Weights of a small sound classifier.
Training: adamw at rate 0.0047, 2800 steps.
Data: trained on single notes of musical instruments (NSynth), 1.0 epochs.
Rows from block 12 of a small sound classifier, named by matrix and row number. Rows with one number belong to one channel. Each number is 128 + 32 x the weight over its row's rms, rounded and kept within 0 to 255. All counts start at 0.
After each channel's rows are labels from the 100 clips, of 14976, where the channel reaches its highest value: "strongest on" is what is common among them; "loudest" is the band of the loudest frequency at the time of the peak. Only what is clearly more common there than usual is listed. The data: single notes of musical instruments (NSynth). In brackets: how many of the 100.
# convs0: expand pointwise conv (model.blocks.12.convs.0.weight, 800x200x1, standardized in use), inputs 67-133
# convs2: project pointwise conv (model.blocks.12.convs.2.weight, 200x800x1, standardized in use, transposed), outputs 67-133

convs0.50 [157  62 117 100 119 122 126 110 121 136  88 126  79  77 106 128 122  66 149 193 135 132  95 146 161 144 162 132 137 172 191 183 125 127  72 144 140 155  97 123 142  18 130  69 105 108  99 137 108 176 140 215 190 227 113 199  78  73  96 139 150 125 138 158 135 145  98]
convs2.50 [126 197 143 116 143 128 164 121 142  64 129 114  89  78 149  55 169 172 149 117  99  88  96 107  63 135 153 147 139 132  78 123  96 124 139  44 175 109 151 163 132 135 255  58 126 164  76  51  27 108 238 126 132 138 161 213 125  94 117 111 141 121  99 130 134 119 127]
strongest on: pitch class F (92); octave 5 (40); note: F5 (40); note: F4 (28)
loudest: 500 to 1000 Hz (32)

convs0.538 [127 127 128 153 128 125 130 127 173   0 128 125 117 118 128 118 255 127 153 172 128  42 125 128  53 128 169 155 133 148 130 151 127 128 242 128 128 146 127 128 129 113 128 116 127 193 119  88 115 138 128 133 105 135 127 100 128 127 126 128 130 128 128 139 130 128 128]
convs2.538 [127 125 128 159 128 125 128 128 128 127 127 128 128 128 128 129 128 128 128 128 129 127 128 128 128 128 128 129  88 128 128 128 128 128 255 148 128 128 128 128  48 255  98 130 128 124 126 131 154   0 127  95  46   0 127 128 126 127 128 127 128 128 129 128 128 128 128]
strongest on: pitch class D# (93); octave 7 (35); note: D#7 (33); note: D#5 (30)
loudest: 2000 to 4000 Hz (37)

convs0.751 [133 198 128 143 128 142 160 128  91 128  85 127  75 124 128 128 132  90 180 142 128 108 126 204 129 128 146 144 112 128 155 133 122 148 183 128 128  83 103 128 103 206 128 128 128 128 146 106 128  88 163 124 101   0 143 123 211 140 128 103 128 121 128 126 133 128  73]
convs2.751 [163  87 229 127 117 133 116 157 128 125 146 128 151 128 160 147 121 161 128 127 161 125 128 128 128 128 133 129 112 128 133 138 140 152 229 149  94  28 188 126  25 229 132 128 168 235 182  88 113  24 125 118   0  34 155 115 202 164 134 128 128 129 112 128 128 128 136]
strongest on: pitch class F (89); octave 4 (38); note: F4 (35); note: F3 (28)
loudest: 250 to 500 Hz (35)

convs0.493 [129 149 129 122 153 162 148 128 125 127 171 137 209 158 153 125 128 154  79  58 122 132 145 102 127 127  85 110 144  53  70 113 126 128 141 134 127  88 160 130  47 172 128 167 146 118 131 139 130 127 132 111 144  84  78 101 150 133  81 125 112 255 128 142 118 139 127]
convs2.493 [ 89 100 128  90 150 124 125 144 233 119 106 128  65 128 129 128 127 122 128 127 129 125 128 134 128 128 127 128 100 255 130 115 128 121 128 191 128 110 122 255  26 125  73 133 156  77 108 167 162 140 255   4 180 129 170 128 127 237 127 110 128 128 128 128 134 127 128]
strongest on: pitch class G (32); octave 7 (28)
loudest: 2000 to 4000 Hz (26)

convs0.472 [132 135 128 141 136 156 143 128 125 126 152 140 175 151 142 125 128 180   0  34  96 108 137 124 126 111 102  42 246  69  87  94 126  11 139 153 129  90 121 213  60 162 128 147 143 114 129 135 206 130 135 102 132  98  76 105 144 132 120   0 120 150 128 130 112 155 127]
convs2.472 [104  92 126  97 172 117 125 128 127 113 110 128 128 128 131 130 126 108 128 124 130 111 128 134 108 128 126 129  31 126 134 126 128 107 125 255 128 104 113 255   0 130  12 155 128  34 129 201 197 139 128   0 202 129 119 128 126 127 128  66 128 128 129 126 136 126 128]
strongest on: pitch class D (92); octave 4 (43); note: D4 (41); octave 5 (35)
loudest: 500 to 1000 Hz (40); 250 to 500 Hz (35)

convs0.495 [158 141 128 124 137 232 135 238 128 127 173 146 176 156 142 165 129 182  62  72 128 106 136 127 121 110  67 140 130  52  55 115 158 128 136 161 130  75 255 152  74 156 128 142 148  91 126 135 145 200 137 102 142  64 134 112 147 129 128 123  97 151 128 132  85 137 127]
convs2.495 [ 95  68 128  77 159 120 124 150 126 113 120 128 128 128 129 127 128 114 128 125 128 120 128 135 128 128 128 129  76 127 131 127 127 119 121 255 128  94 119 196   0 124  40 141 128  48  38 174 184 148 255  57 204 131 160 128 128 128 126  94 128 128 128 126 140 127 128]
strongest on: pitch class D (79); octave 7 (35); note: D7 (25)
loudest: 2000 to 4000 Hz (30)

convs0.440 [129 138 191 126 135 162 140 159 126 126 162 143 190 160 150 125 129 180  58  64 124 185 138 115 126  85  74 109 129  56 104  60 112 128 139 157 129  92 121 164  60 175 128 160 145  79 127 137 136 129 136 100 176  62 133  87 152 133 128 122  91 143 128 131  58 136 128]
convs2.440 [116  90 126  92 156 118 126 128 125 114 114 128 128 128 130 129 126 113 128 128 130 127 128 136 128 128 128 129  62 127 137 127 128 118 125 229 128  97 115 255   0 126  27 201 232  54 129 193 185 139 127   0 186 129 121 128 127 127 128 102 128 128 129 127 136 127 128]
strongest on: pitch class D (82); octave 5 (36); note: D5 (33); note: D4 (27)
loudest: 500 to 1000 Hz (41)

convs0.558 [127 126 128 124  58 121 129 125 131 129 156 127 128 124 124 121 148 128 131 137 127 137 126 128 124 128 144 120 140 255 128 141 128 128 121  94 128 142 158   0 142 125 128 121 127 255 128 128  84  68 128 131  16 132 127 131 101 128 195 129  92 129 128 147 117 128 148]
convs2.558 [128  98 137 180 128 118 128 128 127  43 126 127 128 128 129   0 128 107 128 129 128 113 127 128 130 128 129 130  35 128 132 128 127 128 214 230 128 110 130  80  80 210 225 159 128 180 155 133 120  68 118 123  29  72 122 116 128 126 127  36 128 127 128 127 131 128 129]
strongest on: pitch class D# (79); octave 7 (31); note: D#5 (27); note: D#7 (26)
loudest: 2000 to 4000 Hz (32)

convs0.449 [129 141 128  42 131 169 130 128 134 127 134 144 183 151 145 127 129 176  79  44 128 124 141 124 126 122  98   0 136  61  68 109 127 128 140 153 129 105 124 184  65 154 128 150 139 111 131 132 202 128 131  97 182  72 131 104 181 133 128 124 121 147 128 127 107 129 128]
convs2.449 [116  95 125 124 156 119 123 128 128 117 107 129 129 128 131 136 126 111 128 123 131  78 128 131 127 128 128 129   6 128 135 124 127 108 127 255 128 104 127 143  34 138   0 162 128  50 127 197 219 125 128   0 176 128 126 128 124 128 128  65 128 128 129 127 131 127 129]
strongest on: pitch class D (100); octave 4 (48); note: D4 (48); note: D5 (32)
loudest: 500 to 1000 Hz (34)

convs0.515 [126 125 128 212 133 125  99 122 181 129 128  87 128 122 102 117 137 128 155 232 127 136 101 128 128 195 229 159  42 255 128 141 121 177 133 125  72 154 209  79 154 122 128  72 127 255 119 119 117 134 100 130 113 141 127 132 124 126 134 129  98 170 152 141 128 128 158]
convs2.515 [126 116 131 148 128 115 116 158 122  64  77  92 127 128 129  78 130 109 129 127 134  49  78 141 122 128 143 158  94  13 137  89 100 127 165 207 128 109 137 151  92 128 125 236 127 127 157 152 148 100 243 102  84 110 117 116 148 137 124  84 129 128 126 111 134 128 134]
strongest on: pitch class D# (92); octave 7 (35); note: D#7 (32)
loudest: 2000 to 4000 Hz (33)

convs0.473 [129 138 128 255 136 155 137 126 127 223 136 153 194 158 146 125 129 160  67  39 128 116 143 120 122 120  31  94 251  41  71   0 173 155 140 151 170  84 121 170  51 156 128 149 133 100 127 133 187 130 133 104 148  88 134 119 140 131 128 123 121 144 128 133  94 132 127]
convs2.473 [100  79 127  79 166 112 124 128 127 115 111 128 128 128 130 130 126 112 129 125 130 126 127 130 128 128 127 129  22 127 133 126 127  96 124 255 128  86 110 183  17 120   0 146 128   0 131 226 191 147 126   0 235 131 120 128 126 127 128  86 128 128 129 127 141 127 128]
strongest on: pitch class D (89); octave 4 (50); note: D4 (48)
loudest: 250 to 500 Hz (38)

convs0.535 [127 127 128 178 123 132  91 125 207  96 128 125 107 113 120  67 139 123 135 154 126 134  93 126 116 206 255 127 106 186 128 140  66 128 121  99 130 146 167  94 255  57 202 121 128 149 117 129  48 140 124 139  52 140 149 137 123 125 186 131 133 123 128 137  92 128 168]
convs2.535 [148 118 131 208 130 120  90 127 118  41  75 123 121 128 128  88 128 113 129 128 129  52 123 137 131 128 129 130   0 128 143  35 127 130 191 221 128 124 125 127  80 174 133 255 128 119 145 158 140  74 124  84 118  80 120 125 128 132 126  77 128 127 126  94 142 128 133]
strongest on: pitch class D# (68); octave 7 (26)
loudest: 2000 to 4000 Hz (27)

convs0.559 [142 127 128 142 129 127 129 125 204  98 128 124 105  95 128   0 167 126 133 180 127 134 124 128 105 164 252 122 149 202 128 144 104 200 120 121  68 161 213 129 128  85 162 116 128 255 127 129 118 137 121 132  67 146 128 130 110 125 187 128 131 128 128 137  95 128 122]
convs2.559 [148 116 130 192 113 125 115 128   0 123 102 123 122 128 129 121 128 105 128 131 129 126 103 138 132 128 129 131  81 128 152 127 127 129 133 225 128 126 128  98 112   0 118 224 128 120  98 186 187 129 123 128 132 197 123 255  78 126 125 122 128 127 128 120 134 178 128]
strongest on: pitch class D# (95); octave 5 (38); note: D#5 (35); note: D#4 (26)
loudest: 500 to 1000 Hz (35)

convs0.475 [130 138 129 142 133 255 146 128 124 126 151 145 199 152 145 124 129 163  81  54 125 128 148 124 125 107  52 103 145   0  81  75 126 128 139 152 129  87 121 157  37 155 128 155 143 102 129 129 136 132 134 135 130  79 132 112 155 133 128 125 116 149 128 130 109 136 134]
convs2.475 [101  63 127  64 170 116 125 162 127 116 114 128 128 134 130 133 127 108 129 125 130 126 127 132 101 128 127 129  14 127 132 125 127 113 126 255 128 108 124 210   0 127   0 186 128   0 130 231 218 134 127  29 210 129 119 127 126 127 128  84 128 127 129 120 144 127 128]
strongest on: pitch class D (83); octave 4 (50); note: D4 (47)
loudest: 250 to 500 Hz (39); 500 to 1000 Hz (30)

convs0.543 [128 118 127 116 130 124 130 124 160 128 129 128 127 116 122 121 128 128 127 159 126 132 132  75 119 157 128 124 143 129 128 145 126 128 121 102 129 217 122 115 130 115 176 115 127 195  87 128 128 148  43 133 134 139 127 135  95 126 157 127 125 133 179 144  95 140 152]
convs2.543 [125 130 127 169 122 127 128 128 128  95 126   0 127 120 128  67 147 125 128  88 124 108   0 128 128 128 255 129 125 129 134 129 104 119 139 189 129 118 128 131  99 145 153 240 129 128 133 168 128 116 110  47 104 123 128  96 131 128 128  96 128 130 129 133  86 128 196]
strongest on: pitch class D# (60); bass (50); octave 7 (36)
loudest: 1000 to 2000 Hz (33); 2000 to 4000 Hz (29)

convs0.569 [127 126 128 131  58 124 130 198 129 112 128 126 128 114 127  62 151 116 145 142 127 128 116 128 123 128 222 125 133 128 130 144 133 128 195 109 128 129 138 114 182 114 134 126 126 186 137  75 128 134 119 130 133 133 128 130 142 127 148 142 109 128  83 140  86 101 127]
convs2.569 [134 119 128 159 128 122 128 129 151 101 119 126 128 128 128 126 128 118 128 128 128  94 126 135 128  52 129 130  89 128 139 127 128 128 198 155 127  98 129 107 129 154 125 153 255 126 145 133 146  99 255 128  99 101 117 119 144 255 128 110 128 128 128 127 130 249 128]
strongest on: pitch class D# (96); octave 7 (33); note: D#7 (31); note: D#5 (27)
loudest: 2000 to 4000 Hz (35); 1000 to 2000 Hz (35)

convs0.537 [126 139 128 255 130 124 129 125 128  79 128 101 128 122 127 118 130 128 131 193 126 131 124 119 129 135 155 156  51 163 101 147   4 128 120 128 130 154 203 118 164 111 143 124 128 167 126  90 128 135  94 131 137 136 127 138 103 127 147 128 112 130 183 144 109 128 126]
convs2.537 [128 113 129 184 130 183 100 128 127  51 123 128 127 128 129  76 130 119 255 128 128  33 127 131 128 128 128 129  55 128 136 121 127 128 155 205 128 109 128 109  97 168 123 208 128 136 153 158 132  83 122  91  73 100 116 115 130 125 126  54 128 128 127 127 135 127 128]
strongest on: pitch class D# (86); note: D#6 (27); note: D#5 (27); note: D#7 (26)
loudest: 2000 to 4000 Hz (33); 1000 to 2000 Hz (29)

convs0.540 [128 111 118 174  49 125 106 124 159 124 138 149 144 125 125 127 124 139  89 157 128 133 170 111  84 132 191 117 128 134 118 141 127 128 122 123 106 154 173  60 171 113 164 130 122 255 172 126 114 131  96 133 110 143  95 113 125 125 193  94  91 146 146 154  37 132 146]
convs2.540 [119 141 129 162 136 123 110 143 119 100 117 121 138 118 126  78 122 148 129 128 121 104 110  96 136 119 130 131 134 120 116 165 113 130 175 153 118 122 136 135 120 167 158 221 156 159  86 129 118  96 151  15  85  83 150 205 151 161 133  91 115 147 131 181 101 185 136]
strongest on: pitch class D# (95); note: D#7 (32); note: D#6 (27); note: D#5 (27)
loudest: 2000 to 4000 Hz (37)

convs0.58 [123 184 131 106 122 214 125 127 127 130 136  83 127 118 104 122 127 146 131 161 127 129 128 116 126 128 119 124 136 121 120 146 128 132 104 131 151 115 113 186  94   0 129  89 134 123 129 125 128 139 136 112 126 134 149 134 136 134 127 125 124 163 145 192 123 176 120]
convs2.58 [128 142 120 110  95 168 132 127 145 130 132 134   0 131 124 110 136 140 126 123 120  95 132 113 117 130 131 127 147 129 114 144 117 127 123  99 130 134 126 164 153 104 178 125 128 140  93 122  86 137 133 125 108 133 132 129 123 128 128 128 128 135 132 141  10 128 127]
strongest on: pitch class G (95); octave 6 (31); note: G6 (30)
loudest: 2000 to 4000 Hz (28)

convs0.506 [100  75 163 117 127  81 134 147  93 134 130  71 150 133 164 147 168 124 203  85 121 132  78 139 138 131 118 230 140  88 165 123 148 127 141  86 112 127 141 116 157 157 119 166 124 154 215  91 145 116  60 119  95 107 114  69 160 141 120 123 127 167 125 151 155 134 126]
convs2.506 [154 122 127 123 132 128 130 160  99 124  67 122  81 184 165 103 161 111 167 132 122 125 133 144 119 213 154 223 132 146 131  47 126 124 130 146 118 119 143 128 114 116 134 123 133 110 127 133 149 124  97 141 151 128 100 124 127 118  88 144 179  87 132 115 158 116 118]
strongest on: pitch class D# (91); octave 7 (27); note: D#7 (25)
loudest: 2000 to 4000 Hz (30)

convs0.730 [143 127 137 178 113 148 119 135 106 128 126  97 104 104 119 142 127  72 171 162 131 134  73 138 143 128 125 127 117 126 182 123 128 131 161 127 126 118 206  51 145 159 128 141 125 184 201 100 132 117 110 136  29  94 119 104 165 128 150 134 128 112 113 103 136 144 126]
convs2.730 [217 105 137 141 144 123 119 114 126  74 100 128 127 128 134  88 128 120 129 128 129  92 127 128 125 128 128 142  83 123 128  84 116 121  99 255 127  55 119 113  77 109 193 134 122  50 134 157 120 200 117 169 255 130  99 113 128  92 117 103 139 108 128  86 136 126 130]
strongest on: pitch class F (100); octave 5 (58); note: F5 (58)
loudest: 500 to 1000 Hz (43)

convs0.425 [ 93 134 128 130 131 197 140 103 141 182 137 142 161 146 143 126 129 168   7  63 115 114 137 120 127 114  64  96 255  53  77  98 210 128 132 144 159 105 122 144  79 154 128 144 134 109 130 133 204 128 133 105 131 100 131 124 141 131 128 124 123 145 128 133 111 131 124]
convs2.425 [125  69 127 105 144 110 126 128 127 115 127 127 128 128 129 128 128 107 129 123 129 126 127 130 127 128 127 129  30 128 129 126 127 116 115 255 128  98 106 199  13 113   0 218 128   0 131 213 198 184 126   0 255 132 119 128 126 127 127  92 128 129 129 129 138 127 128]
strongest on: pitch class D (82); octave 5 (39); note: D5 (32); note: D4 (32)
loudest: 500 to 1000 Hz (40)

convs0.586 [100 128 128 131 125 124 126 154 153 129 149  95 128  89 102 100 165 123  86 147 128 165 119  93 131 135 187 158 170 182 150 135 113 139 125  89 116 183 171 100 162 120 143 124 124 223 148  88  78 130  96 137  40 137 124 149 123 145 222 127  68 147 117 149  32 129 170]
convs2.586 [133 130 131 138 157 117 128 128   4 120 127  62 172 128 198 128 113 136 129  34 130 123  94 129 139  63  85 141 110  28 131 126 150 128 138 172 117  83 127 109  82 146 133 255 131 115 159 139 129 123  31  87 125 129  62  22 152 130 123 104 117 153 130 128 127 131 182]
strongest on: pitch class D# (97); octave 5 (38); note: D#5 (38); octave 7 (25)
loudest: 1000 to 2000 Hz (30); 2000 to 4000 Hz (28)

convs0.704 [147 135 143 192 120 192 126 129 121 128 104  95 116 103 125 143 128  96 153 159 130 129  92 138 141 128 126 129 119 119 166 121 128 130 132 249 126  86 206 104  99 148 128 132 126 130 146 125 131 121 132 142 126 118 125 123 157 128 121  94 133 121 112 107 101 180 117]
convs2.704 [179  90 128  93 137 127 118 118 127  82 106 128 127 128 129 103 130 127 129 127 129  51 128 127 122 129 129 129 115 127 127 100 118 125 122 254 127  74 123 124   5 123 134 143 127  57 128 154 137 148 124 148 255 129 113 119 126 128 122 112 140 109 124 100 142 126 129]
strongest on: pitch class F (99); octave 5 (48); note: F5 (48)
loudest: 500 to 1000 Hz (37)

convs0.565 [128 126 128 235  78 125  79 125 159 128 128 127 129 123 103 105 128 128 131 144 128 135 137  83 114 128 132 124  50 130 128 144   0 255 121  74 107 154 188  56 245 119 221 122 127 191 127 110  51 133 118 134  16 134 127 135  75 127 191 119  50 129 128 136  47 129 210]
convs2.565 [141 112 152 151 128 110 128 128 119  57  20 124 126 127 130  62 128 116 129 128 129  27 119 139 132 128 129 132  51 128 138 127 127 142 206 193 119  99 130  94  17 184 216 177 124 155 168 131 132  67 112  83  38  37 117 120 143 125 127  74 128 127 128 120 138 127 128]
strongest on: pitch class D# (99); octave 7 (37); note: D#7 (37); note: D#5 (30)
loudest: 2000 to 4000 Hz (42)