{"dataset": "single notes of musical instruments (NSynth)", "time_shift_ms": 50, "hop_length": 160, "input": "log_mel", "win_length": 400, "weight_standardization": true, "kernel_size": 3, "stem": "single", "init": "torch_default", "residual_init": "none", "beta1": 0.8, "eps": 1e-08, "l1_shrink": 0.01, "ema_decay": 0.99, "max_steps": 2800}
Rows from block 12 of a small sound classifier, named by matrix and row number. Rows with one number belong to one channel. Each number is 128 + 32 x the weight over its row's rms, rounded and kept within 0 to 255. All counts start at 0.
After each channel's rows are labels from the 100 clips, of 14976, where the channel reaches its highest value: "responds to" is what is common among them; "loudest band" is the band of the loudest frequency at the time of the peak. Only what is clearly more common there than usual is listed. The data: single notes of musical instruments (NSynth).
# convs0: expand pointwise conv (model.blocks.12.convs.0.weight, 800x200x1, standardized in use), inputs 67-133
# convs2: project pointwise conv (model.blocks.12.convs.2.weight, 200x800x1, standardized in use, transposed), outputs 67-133

convs0.509 [126 139 128 120 129 127 128 125 204  66 128 122  91 118 124  92 255 123 179 180 128 132 122 128  35 147 255 126  61 154 129 143 119 142 120  88 129 142 158  36 144 104 128 107 118 125 116  20 115 122  97 136 137 140 128 120 121 124 200 132 134 118 128 138 133 127 161]
convs2.509 [120 121 126 157 128 117 127 128 128  93 116 128 127 128 128 126 128 120 128 127 129  78 128 128 128 128 129 129   0 129 128 127 127 125 128 255 128  80 113 168   0 159 103 228 131 111 165 177 214 137 123 130 138 105 117 128 135 121 127  90 128 128 128 128 135 127 129]
responds to: pitch class D#; octave 6; note: D#6; note: D#5
loudest band: 1000 to 2000 Hz

convs0.736 [151 125 138 255 124 189 153 128 118 128 127  97 120 129 124 144 127  89 149 155 130 131 101 140 150 128 123 128  95 125 177 124 129 129 143 137 124  83 134  88 128 154 128 130 125 129 158 123 159 126 125 141 117  96 119  86 169 132 123 134 115 120 112  99 120 206  36]
convs2.736 [160 102 126 102 125 126 121 128 128  65  84 129 123 129 131 120 131 125 255 122 133  60 128 128 119 129 132 133  53 128 126 106 107 121 117 214 128  79 115 130  29 105 113 115 128  70 119 141 133 163 136 163 229 140 124 131 124 128 124 112 131 118 127 103 139 123 130]
responds to: pitch class F; octave 5; note: F5
loudest band: 500 to 1000 Hz

convs0.490 [131 139 128 166 131 215 156 128 129 126 141 140 176 147 145 127  79 165  61   0  33 121 138 122 106  87  70 105 255  60   0  97 127 111 134 152 182  93 120 148  71 163 128 135 135 120 132 133 135 128 133 112 129  84 131 120 155 131 109 126 107 148 128 131  94 138 127]
convs2.490 [123  83 127 115 142 111 127 232 128 115 120 127 128 128 130 128 128 113 129 124 129 126 127 135 127 128 128 129  40 128 130 126 127 121 116 255 128 106 107 255  53 119  25 146 128  20 129 197 178 161 127  18 227 130 124 128 126 127 128  91 128 128 128 128 135 127 128]
responds to: pitch class D; octave 7; note: D7
loudest band: 2000 to 4000 Hz

convs0.438 [102 123 128 128 128 116 129 171  44 128 165 145 245 128 162 126  64 148 135  88 133 127 117 128 133  75  80 127 147   0 126 128 154 120 128 128 129 115  69 129 128 163 116 181 171  84 127 165 193 128 130  62 127  83 129 118 176 160 128 125 128 127 128 128 128 128 129]
convs2.438 [124 102 128 121 145 120 128 153 128 133 128 168 194 195 193 130 128 154 121 103 128 125 190 128 119 128 128 128 128 128 106 117 128  51 156 128 104  40 128 173  52 255  48 255 255 126 188 129 186 113 128   2 122   0 128  46 211 153 128 128 128 128 128 128 128 128 128]
responds to: pitch class G#
loudest band: 2000 to 4000 Hz

convs0.766 [145 171 176 179  98 132 121 128  81 129 125  86 114  72 113 145 121  64 173 169 137 156  75 173 168 120 118 128 111 126 204 147 142 154 156  93 100 120 142  37 172 201 131 133 117 211 212  64 137  83 107 150  27  74 122  47 198 158 128 141 127 115  84 106 131 136 126]
convs2.766 [166 123 134 130 140 128 126 119   0  94 103 128 118 101 131 116 135 116 129 146 130  90 126 136 123 128 136 133 109 165 128 103 114 125 120 169 130  93 122 120  92 136 149 129   6  93 111 136 112 145 129 148 197 123 114 126 205 221 125 116 134 110 139 114 138 126 127]
responds to: pitch class F; octave 6; octave 5; note: F5
loudest band: 1000 to 2000 Hz

convs0.444 [126 144 128 142 105 206 138 128 128 126 158 142 174 155 142 124 129 180  41  31  81 113 150 118 120 113  80  86 142  35  54  72 127 128 137 143 129 102 138 101  64 162 128 143 139  97 129 133 143 128 136 112 130 106 133 110 147 176 117 126 122 165 128 137  72 132 128]
convs2.444 [118  85 128  91 143 117 122 138 128 116 110 128 128   0 129 127 128 115 128 128 128 116 128 138 128 128 128 129  68 128 138 127 127 119 117 244 128 100 110 255  25 117  63 139 128  40 125 186 166 155 127   0 209 134 120 128 127 128 127 106 128 128 128 128 136 127 127]
responds to: pitch class D; octave 7
loudest band: 2000 to 4000 Hz

convs0.757 [154 128 173 212 120 153 117 172 120 129 126  80 113  71 114 151 124 102 156 185 130 146  94 137 148 128 121 116 118 124 190  73 128 247 134  50 125  89 135  73 147 154 128 139 121 165 161 124 147 106 111 148  56 122 120  51 178 128 124 140  63 117 117  93  99 157 128]
convs2.757 [187 124 132 142 130 126 164 124 128  60 104 128 127 128 128 110 128 127 128 128 131 120 128 128 126 129 129 129  76 127 128  94 127 124 124 174 128 107 127 119 131 122 255 107 125  70 127 149  25 137 119 172 255 149 113 121 124 124 128 127 129 113 129 105 139  83 129]
responds to: pitch class F; octave 5; pitch class E; note: F5
loudest band: 500 to 1000 Hz

convs0.732 [162 121 145 231 116 255 122 128 114 128 128 101 121 100 119 159 124  92  15 170 135 137 100 142 151 128 115 122 100 125 175 123 130 129 137 134 116 118 153  50 118 150 128 118 175 140 144 102 134 117 108 160  80 109 117  75 163 128 124 135 110 124 116  85 126 182  34]
convs2.732 [162 108 126  99 139 124 122 121 128  74 106 128 127 128 130 107 130 127   0 130 130  81 128 128 121 129 130 129  41 128 127 107 109 119 106 228 128 100 116 124  79  76 183 123 126  13 100 164  76 201 125 155 255 137 114 126 123 115 128 117 129 115 128 112 144 125 130]
responds to: pitch class F; octave 5; note: F5
loudest band: 500 to 1000 Hz

convs0.492 [128 140 128 203 149 255 149 145 126 127 145 155 213 148 150 127 146 195  86  49 116  58 149 115 127 111  78 128 130  84  74  85 126 142 136 154 130   6 255 159  43 171 128 150 135  99 127 135 147 126 140 102 137  51 116 106 147 129 128  77 117 157 128 136  68 141 126]
convs2.492 [108  81 127  89 143 120 122 145 126 115 107 127 128 128 129 128 127 114 129 129 129 121 126 135 128 181 127 129  71 128 134 127 128 105 115 238 128  96 107 255   0 116  63 236 255  40  84 190 166 154 139  35 200 133 120 132 127 126 125 106 128 128 128 127 136 127 127]
responds to: pitch class D; note: D5
loudest band: 500 to 1000 Hz

convs0.722 [161 217 144 211 108 163 119 128  95 128 126  74 105  66 116 159 116  74 157 179 135 142  62 153 180 124 123 131 122 124 206 112 150 149 145 125 111  64 143  47 139 162 128 136 122 153 190  88 147  98 110 161  41  76 120  64 209 151 124 138 113 119 105 101 114 178 126]
convs2.722 [189 108 138 131 141 121 126 122 124  45  94 125 121 128 129  96 132 116 128 127 129  54 123 140 126 128 129 144  81 126 128  66 111 124 112 255 128  15 122 118  81 112 177 129 126  57 137 143 120 181 121 189 255 129 104 119 131 118 122 107 132 111 128 102 147 125 129]
responds to: pitch class F; octave 5; note: F5
loudest band: 500 to 1000 Hz; 1000 to 2000 Hz

convs0.734 [158 159 138 195 124 172 124 207 121  43 128  98 122  83 121 156 123 107 141 150 132 138  97 138 150 128 118 119 108 121 179  93 128 140 139 145 124  89 145  75 141 140 128 136  94 126 168 107 182 118 115 146  94 106  69  84 168 135 124 136 112 121 118  97 134 152 118]
convs2.734 [166 121 127 127 126 122 123 128 128  34 122 129 127 128 128 119 129 128 128 121 129  82 128 128 126 129 130 129   0 129 128 105 124 126 117 239 128 130 120 125 124  61 248  89 127  40 125 151  61 167 125 174 255 139 119 127 122 126 128 130 128 121 128 104 139 127 130]
responds to: pitch class F; octave 5; note: F5
loudest band: 500 to 1000 Hz

convs0.589 [170 188 136 203 100 177 125 143 126 120 105 124  97 132 133 143 128 107 143 110 147 121 125 162 138 127 150 142  39 179 141 126 128 146 163 130 109 121 127 107 134 148 121 113 110 169 146  88 148  68 143 123  39  90 128 132 136 177 119 146 134 114 115  89 163 121 125]
convs2.589 [117  68 140  59 166 103 137 172 120 126  89  94  67 147 159 118 165 117 196 123 118 129 109 145 114 168 175 186 131 163 132  77 129 118 130 158 106 128 130 175 111 107  78 123 162 102 142 132 184 128  74 141 161 167 108 128 113  93  67 149 194  88 106 102 192 127 110]
responds to: pitch class D#; note: D#5; note: D#6
loudest band: 1000 to 2000 Hz; 2000 to 4000 Hz

convs0.759 [152 163 160 184 108 134 126 126  86 130 127  97 119  80 113 149 123  76 177 177 135 150  74 173 174 128 119 128 107 127 210 137 138 150 155 101 105 115 139  33 167 197 128 129 117 216 225  65 137  89 115 151  19  77 120  41 204 154 127 138 128 118  95 103 134 137 125]
convs2.759 [175 113 168 136 142 127 126 115 118 108  94 127 127 128 131 118 133 107 128 128 131 106 122 132 127 128 128 138 119 124 138  95 123 125 116 211 128   0 117 107  45 145 134 137 122  83 134 140 137 159 130 169 249 110 109 118 135 112 118 118 137 108 132 108 145 128 127]
responds to: pitch class F; octave 5; pitch class E; note: F5
loudest band: 500 to 1000 Hz

convs0.187 [ 95  62 116 109 129  79 128 130 108 127 116 107 124 119 146 121 141 119 157 112 128 105  97 139 136 132 166 206 144 136 161 135 144 134 126  99  91 174 153  91 154 114 139 123 104 173 150 121 104 129  59 153 118 163  89 120 124 105 128 100 119 150 151 153 104 130 135]
convs2.187 [162 172 135 191  93 142  79 146  62 100  96 115 112 101 168  98 112  91 190 163 184 106  85 129 128 133 177 208 149 177 173 102 126 148 157  91  99 129 167  96 186 175 171 160  79 156 170 107 121  95  68 117  76 107 119  68 152 200 138 140 130 111 130 101 123 116 176]
responds to: pitch class A; octave 6; note: A6
loudest band: 1000 to 2000 Hz; 2000 to 4000 Hz

convs0.152 [126 100 131  95 160 122 132 131 127 125 127  67 119 103 131 110 134 136 171 128 129 105  38  98 126 128 174 175 209 137 129 118 118 128 120 185 129 130 115 175  89  83 127 162 137  70 115 226 128 231  77 122 221 162 132 110 115 115 121 116 140 127 129 128 128 136 141]
convs2.152 [113 124 127 126 127 121 120 125 155 137 140  43 108   0   5 124 161 144 138  64  92 130   0  75 130 126 155 126 187 127 111 130 130 127 125 127 125 131 127 130 141 129  86 142 128 127 132 134 141 131 127 128 131 129 125 179 128 133  83 134 128 133 131 132 113 128 127]
responds to: pitch class A; octave 4; note: A4
loudest band: 250 to 500 Hz

convs0.458 [146 146 128 127 133 146 141  86 124 169 152 144 169 159 144 124 126 156  90   0 112 114 131 127 126  98  61 166 135  53 103  88 126 128 141 154 129  55 222 153  55 158  55 144 138 100 128 136 190 132 137 106 150  97 134  91 152 132 134 125 116 150 128 129  97 142 127]
convs2.458 [ 87 100 127  93 142 120 123 148 125 115 110 128 128 128 129 129 127 121 127 127 130 127 128 131 128 128 127 129  63 127 134 120 128 100 126 204 128  71 115 218   0 129  46 168 255  52 129 183 187 133 136   0 173 128 121 128 127 128 128 101 128 128 128 124 135 127 128]
responds to: pitch class D; note: D5; note: D4
loudest band: 500 to 1000 Hz

convs0.145 [115 149 132 112 187  49 166  89  93 136 169 141 196 147 174 140 129 152 103  82 115 131 136 119 123  92  93 123 194  59 107 112 176 111 126 127 139 122 125 127 109 179 128 228 136  94 111 196 127 140 107 109 199 115  98  69 126 109 116 157 178  83 115 124 165  89 111]
convs2.145 [157 230 129 243 152 127 129  77  89  86 134 151 152 130 167  89  93 120 128 121 128 114 112 126 127 120 125 130 133 118 117 129 125 137 156  55 125 183 151  25 184 191 255 210 105 151 128 131  33 103  58  94 133  98 109  48 131 111 128 117 133 124 126 125 133 128 145]
responds to: pitch class A; note: A4; note: A3
loudest band: 250 to 500 Hz

convs0.527 [127 130 128 185  46 125 129 164 131 129 128  67  65  64 127 124 184 127 128 141 127 134 127 115 129 128 191 218 127 196 121 198 123 128 123  94 121 180 200  98 188 106 128 127  89 252 122 130 125 134  75 147  26 146 127 132 126 126 168 129  73 128 128 136  45 129 153]
convs2.527 [128 120 132 194 128 107 124 128 122  42  39 127 111 128 131  50 128 112 130 128 137  26 104 142 128 128 135 132  88 128 136 108 109 126 186 200 128 102 142 116   0 171 146 243 124 135 164 140 132  93 121  99  68  85 121 113 155 134 126  64 128 128 125 112 132 128 130]
responds to: pitch class D#; octave 7; note: D#7; note: D#6
loudest band: 2000 to 4000 Hz